A small image diffusion model, trained from scratch.
Model: 48-pixel images, arch dit, activation swiglu, patch size [6, 6], layers 12.
Training: adamw at rate 0.0017, 13000 steps, batches of 128.
Data: trained on aerial photos of the United States (SatlasPretrain), 101725 training examples, 16.4 epochs.
Rows from block 5 of a small image diffusion model, named by matrix and row number. Rows with one number belong to one neuron. Each number is 200 + 20 x the weight over its row's rms, rounded and kept within 0 to 999. All counts start at 0. After the name is the row's rms in percent of the matrix's.
After each neuron's rows are labels from the 100 images, of 14976 (inputs lightly noised), where the neuron reaches its largest size: "colour at peak" is the nearest of a few named colours to the mean colour under the peak; "peak on" is the class under the peak. Only what is clearly more common there than usual is listed. The data: aerial photos of the United States (SatlasPretrain).
# gate: MLP gate (model.blocks.5.mlp.gate.weight, 416x160), inputs 0-159
# fc1: MLP up (model.blocks.5.mlp.fc1.weight, 416x160), inputs 0-159
# fc2: MLP down (model.blocks.5.mlp.fc2.weight, 160x416, transposed), outputs 0-159

gate.290,074,228,198,187,172,184,191,215,208,203,212,207,190,185,206,243,226,223,172,207,178,225,205,192,175,230,201,164,186,192,241,167,171,193,210,248,188,177,195,180,219,195,184,193,160,214,217,220,194,191,197,241,239,218,206,222,198,197,193,200,199,188,192,205,197,188,162,175,215,166,217,186,176,228,219,229,209,225,192,163,195,205,177,176,230,191,194,180,209,236,180,226,182,190,215,193,206,177,190,209,192,215,216,160,217,223,224,200,179,197,179,165,253,213,175,202,191,192,192,188,168,197,204,194,172,228,217,232,188,216,208,183,218,173,202,218,212,193,208,193,223,181,198,198,190,199,197,200,217,166,223,183,206,206,194,234,192,165,208,187,226
fc1.290,080,187,151,185,231,195,198,176,192,168,198,195,194,186,194,196,197,210,194,190,213,188,166,214,182,214,187,212,159,197,188,199,214,181,208,201,229,206,215,217,193,198,204,188,211,163,177,178,170,198,209,190,201,184,202,167,216,201,200,198,223,235,177,184,204,197,198,214,207,212,203,184,202,217,223,190,263,189,201,204,209,212,181,190,209,206,193,206,201,193,161,194,204,235,166,207,251,168,225,196,181,192,167,205,167,161,183,177,196,188,191,181,228,185,205,214,174,167,179,197,182,191,230,163,171,205,204,248,154,186,208,189,209,201,178,237,161,221,192,227,229,190,203,219,172,204,187,229,236,203,200,185,218,200,215,199,183,174,208,220,195
fc2.290,087,170,192,201,188,189,196,194,188,175,209,192,179,204,195,218,181,193,176,199,205,200,196,177,230,196,198,232,211,170,183,157,212,170,192,235,199,208,200,201,212,199,204,185,196,181,200,173,219,170,184,183,193,230,190,190,203,256,222,207,190,171,170,196,205,178,232,171,175,232,179,204,190,184,225,171,184,175,212,165,212,195,198,213,202,190,200,233,192,220,196,178,185,193,233,196,232,201,216,210,191,206,214,191,196,240,173,224,213,210,216,180,190,177,207,209,169,212,240,229,198,202,251,192,219,233,178,204,224,209,182,224,216,178,205,176,188,198,209,202,209,218,195,201,177,196,152,211,185,218,256,231,180,184,203,210,185,189,196,250,186
colour at peak: pink
peak on: building

gate.413,068,205,156,210,215,211,220,167,209,215,191,163,178,226,196,205,230,207,192,190,203,187,207,164,218,214,199,217,207,224,189,205,232,216,235,209,189,193,217,204,233,235,214,189,193,203,186,194,168,188,185,196,185,181,186,197,200,187,224,178,209,229,156,184,218,225,200,204,192,192,196,199,209,204,203,189,240,199,216,208,240,188,201,198,223,196,194,165,180,209,181,206,176,210,156,194,247,203,211,187,191,201,177,175,173,206,215,204,208,186,162,176,205,179,184,206,188,192,153,194,211,185,189,207,192,190,181,233,168,183,179,177,168,190,192,195,169,218,205,197,203,193,226,191,146,187,196,219,219,200,160,208,174,170,183,231,194,155,195,197,160
fc1.413,083,190,204,180,196,186,186,205,236,227,198,215,202,182,192,212,214,191,197,151,173,176,188,174,221,208,183,212,195,190,178,163,195,161,202,232,232,182,164,209,188,182,191,196,217,216,182,206,208,209,187,210,229,253,196,219,194,222,198,217,171,194,220,230,227,208,223,203,149,186,198,184,209,228,207,201,182,174,206,213,203,194,222,200,181,223,182,216,227,204,222,229,196,192,186,201,222,192,185,208,222,224,204,204,207,167,166,182,196,175,218,202,187,213,174,164,215,197,190,227,230,184,258,199,220,207,208,206,215,203,213,176,231,211,193,198,236,208,264,187,194,177,206,199,224,195,214,207,198,152,206,194,226,182,219,189,194,202,186,189,208
fc2.413,075,190,196,199,205,197,211,170,209,188,166,210,220,203,189,205,207,176,174,184,225,181,172,200,228,196,182,202,178,205,217,229,189,174,219,206,183,203,169,179,208,244,224,199,221,187,211,217,208,214,202,231,226,248,217,202,215,178,238,211,198,206,177,232,203,204,205,215,217,203,213,238,175,161,200,193,196,201,200,225,160,207,235,216,211,200,185,215,207,209,142,156,184,179,218,240,215,216,217,217,206,193,228,185,209,203,221,222,232,199,164,213,183,181,205,185,200,185,196,219,206,195,214,177,226,191,219,198,155,224,202,235,200,206,224,163,168,186,237,194,178,201,226,209,192,192,163,191,174,220,208,212,180,217,186,202,194,187,189,212,187
colour at peak: pink
peak on: building

gate.382,113,155,213,188,181,205,177,223,198,216,218,229,228,172,186,188,210,150,219,187,200,174,169,157,237,187,241,202,218,178,222,180,206,188,193,205,242,189,204,156,246,212,193,224,180,218,187,188,203,146,194,220,195,198,219,208,207,171,220,223,187,197,216,193,194,192,209,208,189,205,163,202,210,230,175,201,200,191,189,210,184,211,200,231,217,217,219,178,210,225,213,207,177,203,208,188,204,193,219,213,196,193,178,189,184,197,222,197,186,216,220,242,225,207,184,226,194,173,194,181,171,219,184,185,156,193,199,171,199,216,227,192,208,194,176,209,225,207,168,207,186,197,218,195,208,211,229,208,207,240,194,230,226,219,204,225,203,185,185,169,200
fc1.382,096,222,173,200,203,193,224,176,187,192,197,175,197,223,202,196,191,234,208,211,192,234,200,221,164,180,189,232,198,249,188,189,173,199,234,215,206,196,208,237,166,198,180,205,206,172,237,209,177,228,221,194,187,229,184,192,197,237,201,173,209,183,195,221,188,198,202,185,212,230,210,200,189,193,231,212,205,198,218,185,229,199,206,181,177,193,193,226,213,167,197,230,209,172,218,192,226,187,188,187,211,201,188,223,206,203,155,180,229,202,187,161,155,168,236,182,217,221,215,211,222,198,220,214,239,210,213,215,212,198,201,186,201,212,227,189,185,200,210,209,217,212,187,190,157,184,179,207,209,163,193,165,192,169,191,156,202,187,227,228,221
fc2.382,102,193,200,216,228,194,205,211,194,196,175,246,167,216,220,210,204,190,246,210,203,211,230,234,226,184,166,235,187,200,175,189,208,223,173,197,230,191,215,172,250,209,211,179,219,193,195,212,191,166,219,195,205,168,216,192,201,208,233,212,214,181,231,178,178,176,204,208,214,216,172,194,191,189,177,203,212,195,215,170,189,220,214,208,223,198,216,207,195,202,212,196,214,226,202,168,160,216,208,176,178,195,179,207,212,177,211,189,182,172,235,158,193,200,169,210,184,159,194,204,234,236,193,198,209,222,203,182,211,165,244,191,165,201,188,224,203,200,215,196,216,206,225,175,185,189,222,189,197,178,229,203,253,215,199,197,188,207,194,204,213
colour at peak: grey
peak on: building

gate.33,105,217,228,198,182,227,214,200,210,224,187,207,188,210,193,203,221,185,192,227,207,186,187,203,216,219,192,204,182,198,231,218,209,207,215,191,234,176,165,200,215,212,179,199,182,204,202,212,194,127,194,220,197,191,218,199,214,233,193,181,242,188,199,183,199,239,176,198,176,183,196,181,215,215,214,223,226,222,219,196,165,187,187,209,223,223,268,205,203,188,208,180,188,173,186,207,212,200,199,226,228,178,197,220,163,152,185,202,208,203,186,171,186,205,226,207,207,212,212,183,201,196,184,190,221,190,151,187,201,188,174,209,241,182,189,216,227,220,177,236,195,233,208,199,203,192,171,225,220,163,208,233,224,182,196,196,224,203,207,218,195
fc1.33,101,228,203,226,204,226,227,194,169,227,204,225,202,208,187,217,250,187,211,214,219,211,212,213,216,207,192,209,204,185,198,210,200,212,220,210,192,176,208,187,211,204,188,198,216,184,171,203,217,172,211,214,226,183,207,194,207,206,205,180,198,186,174,187,200,207,207,210,159,172,224,197,191,190,194,193,227,216,214,201,135,204,205,194,245,228,256,245,183,225,247,184,167,171,220,213,229,246,211,242,209,203,196,200,178,210,174,208,201,203,168,186,207,191,175,210,197,202,167,224,194,186,193,198,201,215,164,194,220,193,163,209,213,180,180,230,246,179,190,191,188,234,212,209,216,194,202,206,199,224,203,242,196,187,182,213,209,190,213,188,196
fc2.33,114,197,245,200,201,202,193,194,205,222,187,198,184,213,180,209,209,217,171,234,206,175,203,186,171,194,193,229,181,207,229,182,210,205,227,212,170,242,190,205,205,174,180,208,196,236,194,203,214,264,186,220,190,191,151,218,199,198,193,176,216,213,197,195,193,164,200,198,178,220,208,206,219,164,195,197,196,193,202,182,179,207,193,204,174,175,168,195,213,188,157,234,176,216,218,231,175,193,190,249,228,225,198,167,185,238,210,193,210,199,201,172,208,200,188,189,190,198,191,177,193,226,192,204,232,195,161,223,222,193,227,184,246,193,200,164,184,201,179,188,194,173,190,221,184,203,216,210,206,180,214,184,178,181,217,221,162,211,181,216,183
colour at peak: grey
peak on: building

gate.271,065,220,227,191,189,192,173,239,202,196,193,232,213,211,227,216,181,184,198,177,233,197,195,204,224,193,229,218,210,198,187,198,176,207,149,172,234,186,218,203,199,188,196,236,183,216,196,197,231,153,202,199,201,200,225,222,189,193,175,222,203,182,231,175,200,201,217,196,216,206,174,212,212,201,190,214,200,191,192,213,154,192,204,211,176,204,229,221,199,189,211,168,176,199,228,155,206,151,185,143,178,228,200,227,221,195,167,217,231,227,197,208,185,188,208,168,176,202,225,226,224,204,211,208,185,212,200,196,224,201,211,214,206,205,236,231,217,178,192,190,198,193,200,182,213,188,207,193,224,195,225,196,212,216,221,146,216,208,227,185,207
fc1.271,112,200,175,170,213,220,181,205,188,176,223,194,189,164,209,177,200,200,193,182,217,195,200,218,190,206,212,188,199,236,200,206,191,223,191,203,169,196,208,131,219,193,210,206,218,233,214,198,246,214,220,255,179,217,186,180,218,208,176,205,245,189,175,200,182,210,208,206,183,194,198,186,229,210,167,219,202,159,208,200,208,188,229,174,179,247,198,233,187,201,184,212,203,227,190,184,206,210,172,182,216,206,205,193,201,194,214,170,185,202,191,185,177,205,192,207,184,212,189,211,186,203,211,237,188,216,204,172,221,174,240,189,190,167,192,180,182,192,191,220,159,191,198,201,217,229,212,193,214,169,202,215,213,176,188,208,225,222,223,150,232
fc2.271,104,197,159,176,170,174,195,166,174,217,194,236,178,195,183,213,206,195,162,190,199,210,192,200,196,236,213,179,203,190,199,210,195,216,166,206,185,212,206,243,179,189,237,163,233,215,210,212,191,191,200,197,188,170,198,188,224,179,246,184,220,206,246,186,208,178,208,189,178,180,193,208,220,207,246,163,233,184,183,180,201,186,211,238,213,185,197,204,190,211,225,209,219,173,193,222,209,216,212,233,234,225,208,202,197,211,192,165,205,197,191,186,222,176,198,200,209,206,221,207,208,191,224,222,210,183,221,220,199,179,179,190,188,217,225,176,202,150,189,191,171,217,216,204,206,215,197,196,244,165,187,199,200,207,185,220,150,198,198,187,183
colour at peak: pink
peak on: crop field

gate.41,128,162,189,215,190,209,176,193,203,208,198,171,173,190,159,195,187,183,203,213,208,199,176,196,233,182,206,240,164,195,188,181,164,162,179,202,203,178,225,220,183,203,217,220,196,212,197,192,197,195,203,185,202,177,256,220,194,174,170,179,190,188,158,202,211,190,199,244,203,164,172,216,203,203,207,222,211,187,147,207,187,210,185,168,229,222,170,219,211,212,207,200,173,238,193,179,231,237,203,176,209,215,194,229,228,214,182,197,213,202,178,182,217,219,180,200,165,202,205,206,179,185,197,164,205,205,228,196,215,203,218,190,177,226,196,216,239,201,184,190,188,176,195,213,201,179,218,208,221,217,200,182,186,208,193,160,191,176,200,168,211
fc1.41,103,176,211,245,208,190,199,163,202,227,180,185,200,182,158,177,204,219,225,195,190,208,198,186,208,201,203,232,162,218,209,188,181,162,182,209,194,194,216,207,201,187,216,214,187,202,214,198,186,206,208,148,204,200,203,208,206,190,166,208,216,149,171,187,209,179,225,245,182,145,171,208,204,206,200,210,198,195,196,218,174,223,199,180,230,172,186,220,189,224,211,190,187,195,202,194,223,249,222,184,198,214,198,212,216,218,193,177,212,188,181,191,214,213,188,219,197,230,181,200,183,185,183,149,215,195,216,198,220,222,225,198,188,240,203,203,260,179,178,192,187,185,185,209,207,170,195,211,201,214,196,198,199,185,188,193,192,157,175,159,192
fc2.41,109,251,193,218,180,189,214,202,197,196,201,224,195,179,244,220,173,224,235,187,180,190,167,210,178,224,188,194,169,176,180,209,220,183,199,183,198,207,214,178,230,201,209,247,206,194,192,189,210,184,192,174,197,186,164,214,188,208,225,197,171,184,234,242,216,222,205,190,223,198,214,181,198,231,206,211,213,182,172,215,195,210,207,221,217,204,236,215,217,218,213,191,179,160,202,217,203,195,197,214,219,189,197,187,227,181,190,198,189,227,173,191,198,189,224,177,178,210,184,205,188,211,193,165,198,201,237,193,174,216,168,203,165,249,224,214,206,215,224,208,192,239,200,189,197,196,144,203,237,225,186,241,213,188,199,218,206,188,214,186,204
colour at peak: grey
peak on: building