Rows from block 5 of a small image diffusion model, named by matrix and row number. Rows with one number belong to one neuron. Each number is 500 + 40 x the weight over its row's rms, rounded and kept within 0 to 999. All counts start at 0. Numbers have three digits each. After the name is the row's rms in percent of the matrix's.
After each neuron's rows are labels from the 100 images, of 14976 (inputs lightly noised), where the neuron reaches its largest size: "responds to" is what is common among them. Only what is clearly more common there than usual is listed. The data: aerial photos of the United States (SatlasPretrain).
# gate: MLP gate (model.blocks.5.mlp.gate.weight, 416x160), inputs 0-159
# fc1: MLP up (model.blocks.5.mlp.fc1.weight, 416x160), inputs 0-159
# fc2: MLP down (model.blocks.5.mlp.fc2.weight, 160x416, transposed), outputs 0-159

gate.369 097:530490463480509484504525444542511565477497450437484540568487509417388464517475551483532515443548555484540559474555451474493508483525510470452490447512477508479532502478565528514469545515510590533495565475487470515535488464513495453534537487495473459494406465517557473470505546510498474480450407515506480485503553444473568507541479606500545563481462544466631519472467505466492479480469483446532506490513473549541477441430449501485497510500602514429551478534505530506536427535512481
fc1.369 112:498527535475423516511457538423529526543491461572571556532513516599535533457496567496474514537468471440486520512523551493494541478417487467532530438507491485466511567559417497448493480527500402491532452492489557484470582527513429503563499542520551539522578565464422573533532509489512502489524561483486496445523518481556441466568501456487532533501533507487449497524549461462443561501466499543491536545489537570491541535501492452485506430495476552464560515466507496466433545505467524
fc2.369 118:566479520502483483468487499491526457476468438528535600433494490547599498511491557532496494483535471574522494450417478464557465575514460461498558435501522500514431484585514510552478458498510451540494553543462528480466512496482418500463441445499514454538434519448456470532521444466495514560464475573517465444514417477474527493513467398500515557537512504438399476474538546517494508464422533453545511499497469558498487453571490485476525490489451490551481496506555535470511547537521493
responds to: building

gate.29 080:490437540486479520483524507430485547447460471580540468463546486443574509446479508524546464521424494459499536472547565464505483554519488451582530431489422450424549572499507464549445519497533483534592500490550531510566479488476533496546531469478579528538424458471478501462508482541593497498491422487476481500478488472451489408461504462475539474525538526502453534482526513506565509456493555444519490450532507533446529442512477531514505487491498586488509460448491475487470485537494606
fc1.29 094:509495530485477458479502496482469549461510480541527437500544501480544472446444508558510446511539490471475463469508513481405433498563471448556438534462513495481507521506509442638481527446465506464508525474507503498495425525488620591516515494465538437556512493519488540461372533540478494581526485553487538563445451441546455511438492484563509462516528504529554505522545531480515444484488502459497505524514515509540581562492482481458503531507558504459466471471438506540508519490591501
fc2.29 097:496487489472540525500455476456516493488517474544495478420467464393550486525504508527482480462594479479519465456540450507439497555473507518604482549483414458485502566519519504473444497484555496497560490497489478508423478486496535466543567551522539480415559513472473441494439522436424534464509574463494511488500471508563468593478501489514481537529547461482476500553485520519455500580508547542526554470526492511426472555483468452498509512549511558490516519574470521563524521439524389
responds to: building

gate.110 102:482566466478523510476444432572544498431489589530467482549475488475541485493452522519504511478490496491520474526492433479463470481482491525449500449486408454504573501508520471517515472480478519449479566509559548511470466496524446467467455427488496535521493514471468527404496478452512485555461553519579495504504503417502557582458533462504456435536497514520506539444501474540600502493563512532518592478411490482492477485542538486556520557615447487512527445459459520551459540523441495
fc1.110 104:499559454489545476472409455505525488548572571538523480508503520492544468495457474503531499505499520461496524482544452461527474506483491507500555490443427481549548495471565466514540426486508571450530494496590511473470513535530485466449476498399555485469538542510482503529499468483491471506472587500549494458459548452512507559500531447483494464482535477470485546460515539526589481568578483519518579434478529473460505533603577522510575571533453483489558430469429517544475529529445480
fc2.110 106:565561507509509502508596431527447513489507456504492507556502575537527550513460512499529530545474526477485409497536576509437443463485455541505515500480484498417569479448468521545471574506500556531496462472449452522463478419516602433501434506520558488550484537542468489511480489527483531512454437477522485510547499523504513437479478457492501538549511497533526493542522506542470542496481498483484555442500535471433451484546437495538463521490507475501640568559597496563531510494458487
responds to: building

gate.71 080:505506499539543542540490509503497465500453523448499501566474497519516490533487410503516520532518518526512438559469513473577507447474495528488518582522534450477599520487509518428483540519450490454508526509512644457528451537539455502449428483530478544456445473447497505513480550521513482330496465526505509568503464549552486464482491561471573427549544471521536485501481477490455524489494536526437526501523491570435440500482526537454539484520553433514514492550471480536473556486465505
fc1.71 087:434499570632535488487489496510539499492483491498511550525537467502563483444517472529497496448508424456477491545436425528510473431542465518425490484524469503542515473445462490511496579445518504525486516509463481499505581500424513437442518474445495498576447571502490478618476527542490482441550489527574481486465510463500430529502544502467527562528533549488463492497515484521478543497488481461499509517464552481399483427474470542504463457409482502501511476483556585459492546478557508
fc2.71 098:518517554582473545534546501487464500461509526467489472472464468440554447606509508508469416511506471465529455463453541451513463494547454514432510552448488472552528505475526538512511395519504534434481493519485543503509403513418456431502545479527455482484510447549507505402519495505560471487534510517563481541519494509536517457535454515540480458497516497470476538527584506493508516487548451520475503514494445611421505571460540463499520522577451517490539512469422437573502542516504499
responds to: crop field

gate.415 069:534490548482504471521467554457528461488467484456549484461511463462507448476473558541497482531479517528482552440529489526536527516502501536498512470464537425480573503485495570457536527498501562462406479415544551449468472522485496527531551476469536490499484470470446467534495542491487513515512598494515518458545475547474533451482535567538421493435482529547469445459555481473592495436488429479495543536491539511558510414522554410476470544438482572448542535509492508477524502403445424
fc1.415 061:551565563438422430562464451514549565482513529471507556491514492505504535473476483575483457449445480433449543474587524407493451545541542495518520486474540520478476536488498511591479529478503536494499460478485513473527518495516533480469502450524483453487467536492501528560443452514531461521468547434452546464505524524506527527526544525551448539396455524559526493534529570471585540490511493519519513481578526482549605448559449443466522522533497502513513462487514533413502548496492552
fc2.415 078:465493561552546558518543494532475422451548458521488477456534474454491499498486546518479502553513528526568580535430528512565458460485510437463543458525534489518547496442483508562488448470552426523489477436496410590449478462567523480509428432495492491528560506432499547495471472592482445491483447518413462457541514504497490517494446506449573505545466443535522454504529532473459498563472504488451552512492513476583480518548501504415547542502527478451450523494521532499493494562489510
responds to: crop field

gate.19 136:599528525540561549486520510512563471530518469489478497478403536517475569538520554498506465455481502504525509482570441539489483507435519430504506561507478510480567571464563461456485462469524494514563578619493440519488521476524519542486508477484479449557515455497490425565514517473555445538547439470482497526568542459483551529537524522497482514476487527506487460518531535499541456560511429544479555492466554581501468507468568404514463473467393508471527526492534498492498529546462497
fc1.19 122:379465440473489495480432483491404529492537539519491509510490513504504478463503492568507588513514521497463524453474609484500492509560460506445508462469515461507479465474457536544499537541549521482412487324521482444511502549460551440538519496507477513471497523515497557449542504500484504548499559527451537453466453530492451452484478461499499581524522452522492593475524479440501534467520531458547488487514496498532553502539447584515505568461580521519519481501449533505495462509525466
fc2.19 106:578477477483536495552505518501583506518493428515463422520524482490499523542489511538570557421492462528535564519471414509515533433536536476450485478501534455571529494515542397420459519500522516542439496396507486479543479478471504489439482473495531468480478469512455539507504524518603422455476443480473495533473473439553481549494544451456470500479436440459492576501445477499490464578436503588506491540516482474435503516508480472496451567528536472553428503469505499511512473527481507
responds to: crop field

gate.62 127:494449517549533529530423509486410548502471475541542479464519503458429475524522517395523492479500446439519586457512540463518485523536556541462465482539431534538580498494571495445496486436490489534510518529486423448501481487508523455475473473514446598561508486528510464507551531499517447522513531501514490506576493468517494519509492446574506525550418490525540437499491426483484443470558464495511552547444514549486411574521504445477522475529573571520519485514435481483544507504566546
fc1.62 097:514454509502557502533410517483445579482461466554535500496548570477442476492519471459500493494459419447516553463435541445480446529551521525484471477523426545498489475475551516485464488468511490569499506506489510445466577501485521477455507433520471554579498466564503481530496476483495481500529491524501517550540520506582548557546462467565498525524426448487542426500510382500508439463567474550499515521499487472504469542533482473443486505522554599500533480499447491505556524489592592
fc2.62 108:482499488529506468429563528458549537497454520513451536417441487460440505475499505375463479504488492460448428553510471540430492554485537436474507545450440510568508500479472506549514502541518491447497495514529605529478604523501511488529470516445454420521568468539537437506521512481495564476437455498536475527450483554464536501501450457454506489526475536450486418516518474490535438507526477497455516577470466504490467439524518511517465520445571566489507502469533542500445522478589479
responds to: building

gate.329 080:479483504521518535499534463515566584580496500540573528488474482481535448499469517439515464532525493505424527469478596532473507548585505500539475513452435487441597497484524536567499577543489513467538477498472461423463405488449544523474542411474493506525511439502513476492371479558503491474506433552448506493487477438552495498470526482548535552490544441518534469520483465452471429503510493479533517491524531532512578527515483478546443542502481564458500468506564525459485479458490459
fc1.329 090:516505516498455564463581430526533566566503455552559526491599488484530535485481554440509472460495474473462484480553554559488461554502539565521515518483538437539500509498510458616447574476463483453512456443538471489420448425569427522461521495500479547546524439502509507519451463536490515500463455512462548533431538457451445549539511499492538522522580474507479488571492465440485436485505509516510578485541500465496562505536482427500482475489484529435516540519519515446527512502466476
fc2.329 085:517518523474504483469390489476460493533526471541511459543480543510540527504514498433499458493498509550551505507522452460431514502507528462466528474548520466492522491478524458391522466461555469570531516439551462470463479504569531586484420560463526450457491544484510498441403467508476456496559497493507485464521548459591532457466541516523419513595537478423508454411467519489508461529481501499582553491467548503470557506549471522486511484501513409481501455455478494534478534551426503
responds to: crop field

gate.106 070:507446547503451500470497515475484495539499510469587494492461507444487483502492542482540511494534384499505432488582491526491497473563523424572393499492445526483533503486499474439502578413480469539527419533528493505443584462393510463453447536482530526504532512523492535484574503502503490531472602473504425525501472495433559506516495485500516372544451547501515440507517524467497435449526479478492470478484493444498469565463470493507537515438514476540511479492519452513523461487466456
fc1.106 078:480445498525497431480450442556445461526534558511542427493481557462510452493518556505484497509565499490511515536491438565487510429443538448559450593451500488505506483475550518456522499496470584473505515512446511503612484529533581558506485474534468497578477479550467502461464547494474523556559484496518612520488465514423471502460460451551524532550520485446522537521574518511499494510552476523482474510536488548520473544553548470480465506444523486470443552475399556445499457506480479
fc2.106 081:496457521510535489525426540440476503553540476542428453539507519446513542468488397434517504522512410443503620483544468495505508462562480573522554459558459595493457527564483529458528518515439507473462592501477519523508410509430436488474482508484566466496422503512488519533501485485514491574452423503487557491527447514586511493493520520476515581550465409518529464530509493495513486518516517520487484457495535546473484441490506516526524529486565444474499526482493528500524430537520507
responds to: crop field

gate.168 056:579505456506526458490489503537482454530488472549504422512496503467496443516441460487516596497530494404525445510500496497521529477423498459570492560546475465472530505502550491517579496456429494476518430494528528449481437449516554439567526500507510442515541485414501487396428503534501511512465523497482512521450471470560436486488424522548514458520511406470502499479488477519573456528492455512543472525482454436536521486489455526599592502488479492452487549470471513537516433533544531
fc1.168 065:464537542489538549503453504454506545473525536444510546508517511519462548484518552521468419501480527570480586512496520461476478522594531547488518433458526517521458501498498506503400465544555520492541578500468488556538536512464457563386472499497517538501416524587479479594530529478498480471487469503521500467524507516427581512530561471485496502477479594491508543501507549473463525488524524472535559469552532556475467525510542469390443486449550535528528433486512497478503548462438470
fc2.168 047:488492468485546492482505522482494466515478484477544440547513464487509428511511491477484531574574503533465418498516497456544448529538517585520523556492490475556566550521501563445491529536523528497487489488480545436470442555468534494473465545511528533553512521481490494388454549500523520533551539518527441561494486545573480478569398485468495494428479476410516481463509506573443501513487442559508500550539439492486521538451480524623454533523409494493508473451514417503505521449494524
responds to: building

gate.345 065:538460503479551534499486505461594490615453544594465507499447519485548473525559466467522547475543472475472540532455581410486498543558552499524488462464462518476497497519562474553541553518529448456533512531561499504505463477554479530538468484475455428524444384502510517507491483495483499541500443500547466487471475526475493484479464479550580486469502489444488509515506531428458427527475538411472533522414517563424505545503497471489403517501490473538508449519538507500426535487536510
fc1.345 054:543570462522429533553470474476463559483563473503510512431538472481448474521478482541519466506490514439442502472512486520382477550448520537520545502562489479562476516461433510511459490517353565475503519540530500583443442472474492491449536499487528498498534505493456503492491501594458509459448477435455533508497524475457540451513525517522462416477484479429518525468489572541511532495530468537589516481510507402477481421543497513506572484535505510506471526523580489451507531541479516
fc2.345 055:473541506480502502479541552535387525620448496502522445498488497480500513505461542459497506497486498545434475518456461601455430538512552489489475482499514474543553485478484452507572519467429485522465500546464514435511495477475470551483494553547457439583531544454430488514467495505535445535445509461546515466457518467499522498496520518502504582458470472495465428508506568456469482501495495571459418476416515570494533438498456537624505516476437482503493476480458510542523561503444518
responds to: building

gate.92 119:488476535551466463502543534532502457585507524452527473515550548501489539475496478534522480502532475471494495450459520551521560530469471482461494514498489486494538525505549514415511493505434534467498522539508486487382500506440505546479529479466514581536551536504517542500403510550475517498428530514468494508519575524466502496557522541450500432441414517481569496536446581561502562438537470480448470540482486483389533417537497459532487550549541565494534500487573477480501595561510531
fc1.92 112:518581516532524593455496478472529524459535488559471474480497479514444443556475513496412503530533516481483474564522519491532495434478522534512516515517511555533475492534484525488487484463521481497540491415477559525580481499501512488439435504504530480455426472523469471536478479524501523517536451477477480437504432545434498493526492467532498484516515448499469491437559450460483450546528592514563509514484456517589494511409444563478493446464406530445428469535435528519543407427461568
fc2.92 106:515466494539561576461522486512536440559536490453447475538465554497513434540534579503536472494540485506469554508504515528523531532524496541479496513558519480495466515525494495366494479421526549529498483596559484473503554496483496503556513500431526497438418463518503538512565504454478480521452394518582486478481548490523535445479518535523503533520449449527578519448464531505540523518571403541499477513554508468436488509574496537463527521451550469517509478536453569523533570480534499
responds to: building

gate.304 090:536507483475530464524465516436522504520504457484500532491531598532494511477520505474480540464543507538524511472560552567520444553485504523466517463583596507552509490545504481455518467608513477548520524466482483532499608471515457503446449472566471461421438440493502470538564495495476502516529480533468592473553487476424425608482478518448477471460499552434496554453497432464555528464510542535564548477537563457500477497507547509471515526522520513495563548501538515459455447517482506
fc1.304 154:490446409526471549562504539436551507415466557558495542455517514440562509431504488542543471583503530489503472568582506479512458503475568449502475472472472472444511513520497508519466404527499567518519443504454448383500481530478546506490456499518568522526366427454555512528496514519520485510488496527507464481561496463465506438518497471499505502545463515517477499508560551500531516459526527503486438480573514454476496438507558505492491398493515514538505507573533538530483522515473541
fc2.304 145:492541587486470556570497449559547505550465541452496568548541479563452513446481488469527533543522476455533439553446514481534553476533450462505481476509512540521495489552497506494506376554491475525491439514445433406495538524518522490514551514526445499515353421521448495553523500492491546469512492451493479453584497448448501462468502527475506492451497533497520492499444469501513482451534466503502551519419543434521509421494569484505507583513484450483482502545521538507481494536516540
responds to: building

gate.22 134:510449496503500527448520515529455469504427492506495461531483494514519482527432470493456508521548496599559442521476494500545549468517454480498476516479513519548385456584496525449528533489470503500478479496490539469515504480470558547531501656537523479531496481501487552467574547504422640529536525613572499527477466472507470470456495474561514487543531458482480476472490460489480489516410532456475465521424428412505510504519517498541490521504505491490451510491461484570490462457506496
fc1.22 158:488544498486504488552477481472541534502560505482499526460531521494495508473563542517539502487449500394450560483520514487454455518477543515497515470518483483452625542405504476544482467512526497502520512514513458525487478525518443455469480331469469517479509524491524448533410465486581368461466483403428491472514528525498531524544507534444497511456480533527524527521508536487518507476592469555525539469577568595487484491486484488466511484505496515514550495505539526445496539536500515
fc2.22 033:516541498491518468434543469453501524525415527522483503472440472503500489530570448476476493538515505400504430537599506501479444551482520515484492554469522492481573514557523553563516508492625531475511500476488524494511526503510561477513525697500477502519490494514502464458478510499437378499482521438418449540469534491515498485575491507548518510500493477485540505487515533488480496474431476471441511517532454575497486527496497497541481515520521506484584497494511492604494508461483511
responds to: crop field

gate.67 106:505537510485499483516576525547504470515516561471463512475525550472505479463458492503495501488505472461487480457415505481537509493507501547462427481553497567398578449432472523541533460477493459472456497482464488516617454474519528509472496459504483517448449465469550526435481589448526533410546517544499500574449492497536442484514535514446457480572554504528477470469477553490524572550507547564407470514494455492479518543596499538514485532487553430498434521471522512508560576512528476
fc1.67 125:519483496518502460472550597500558565535499448472476544422523515504530588604494517465497527510478524491487501561484530508509519463537630415473529498517480553510488449485538521491525505472500551467533526517499519544460487517505484388580534492528533516520483494460504464502486475504403488545485550479533538549499442519475564525467546539416572493523497529474506557508564519490573501503481552482467535527519519506602559484530446569506484510514531526498559484472430481562540480436540479
fc2.67 126:457481507512492537559446581478453564523480536471562471423479515507557433402493478463479517518532536481516517451488467507459494444527612581458459501478477514493495483527480491496533494531479539536531463535485483436537495482535503405546521505459532459463495512484478445469505487492602464526486455488516468448509441499473447475459439510596408484510490466522519525474568548493424491517530557525520534532512491495573550550522543386458524507478532519498534520553565518452471493561525530
responds to: building

gate.226 121:503501502461540471538432582463573559549468497428492513496385518491494487515540524566488507506471468526538501463507578462459543404535542486511485462550515507472530514499431421481485543523487474559549515481421459579496493488515536542481492433546486541502553470462584526471464504507516475471509466497493479510469552546475498441503451517428462529553512454528519481464525536431443536389514488627423509517530510444568443491522515509502471561485501509496488490475477521487529501461524467
fc1.226 110:477490508555487557502555439573420507424455498511460518476540510521449531481509477421512494469528492491433498567486456560490459515481475510485460522503461543460516492537548600495491551520500485419457492532547545433523550520463469413522470533509532486509466459484395492470481556464490505536505485512457535544566413487508521547514495500568542474497420561492513511540473525495548536556451526484513518467490432524482549523438411454486468434509588427533541447534511473499443507501474517
fc2.226 104:435472504521527527559421470570582475470530443536542507507409544480528506542488504439512488492514541498546559495447557458459482528484460472505494519518419522432498495539478466552520538499501453536465516534432492518476570495470531491498471477517471539512542472537412515459495513612519475497543434509502471543474425559488476442472488516421475524505497517485452489447464466513437489423458500601461484495460411522452508466486529566475479489474520494531389477461427486516509502453476475
responds to: building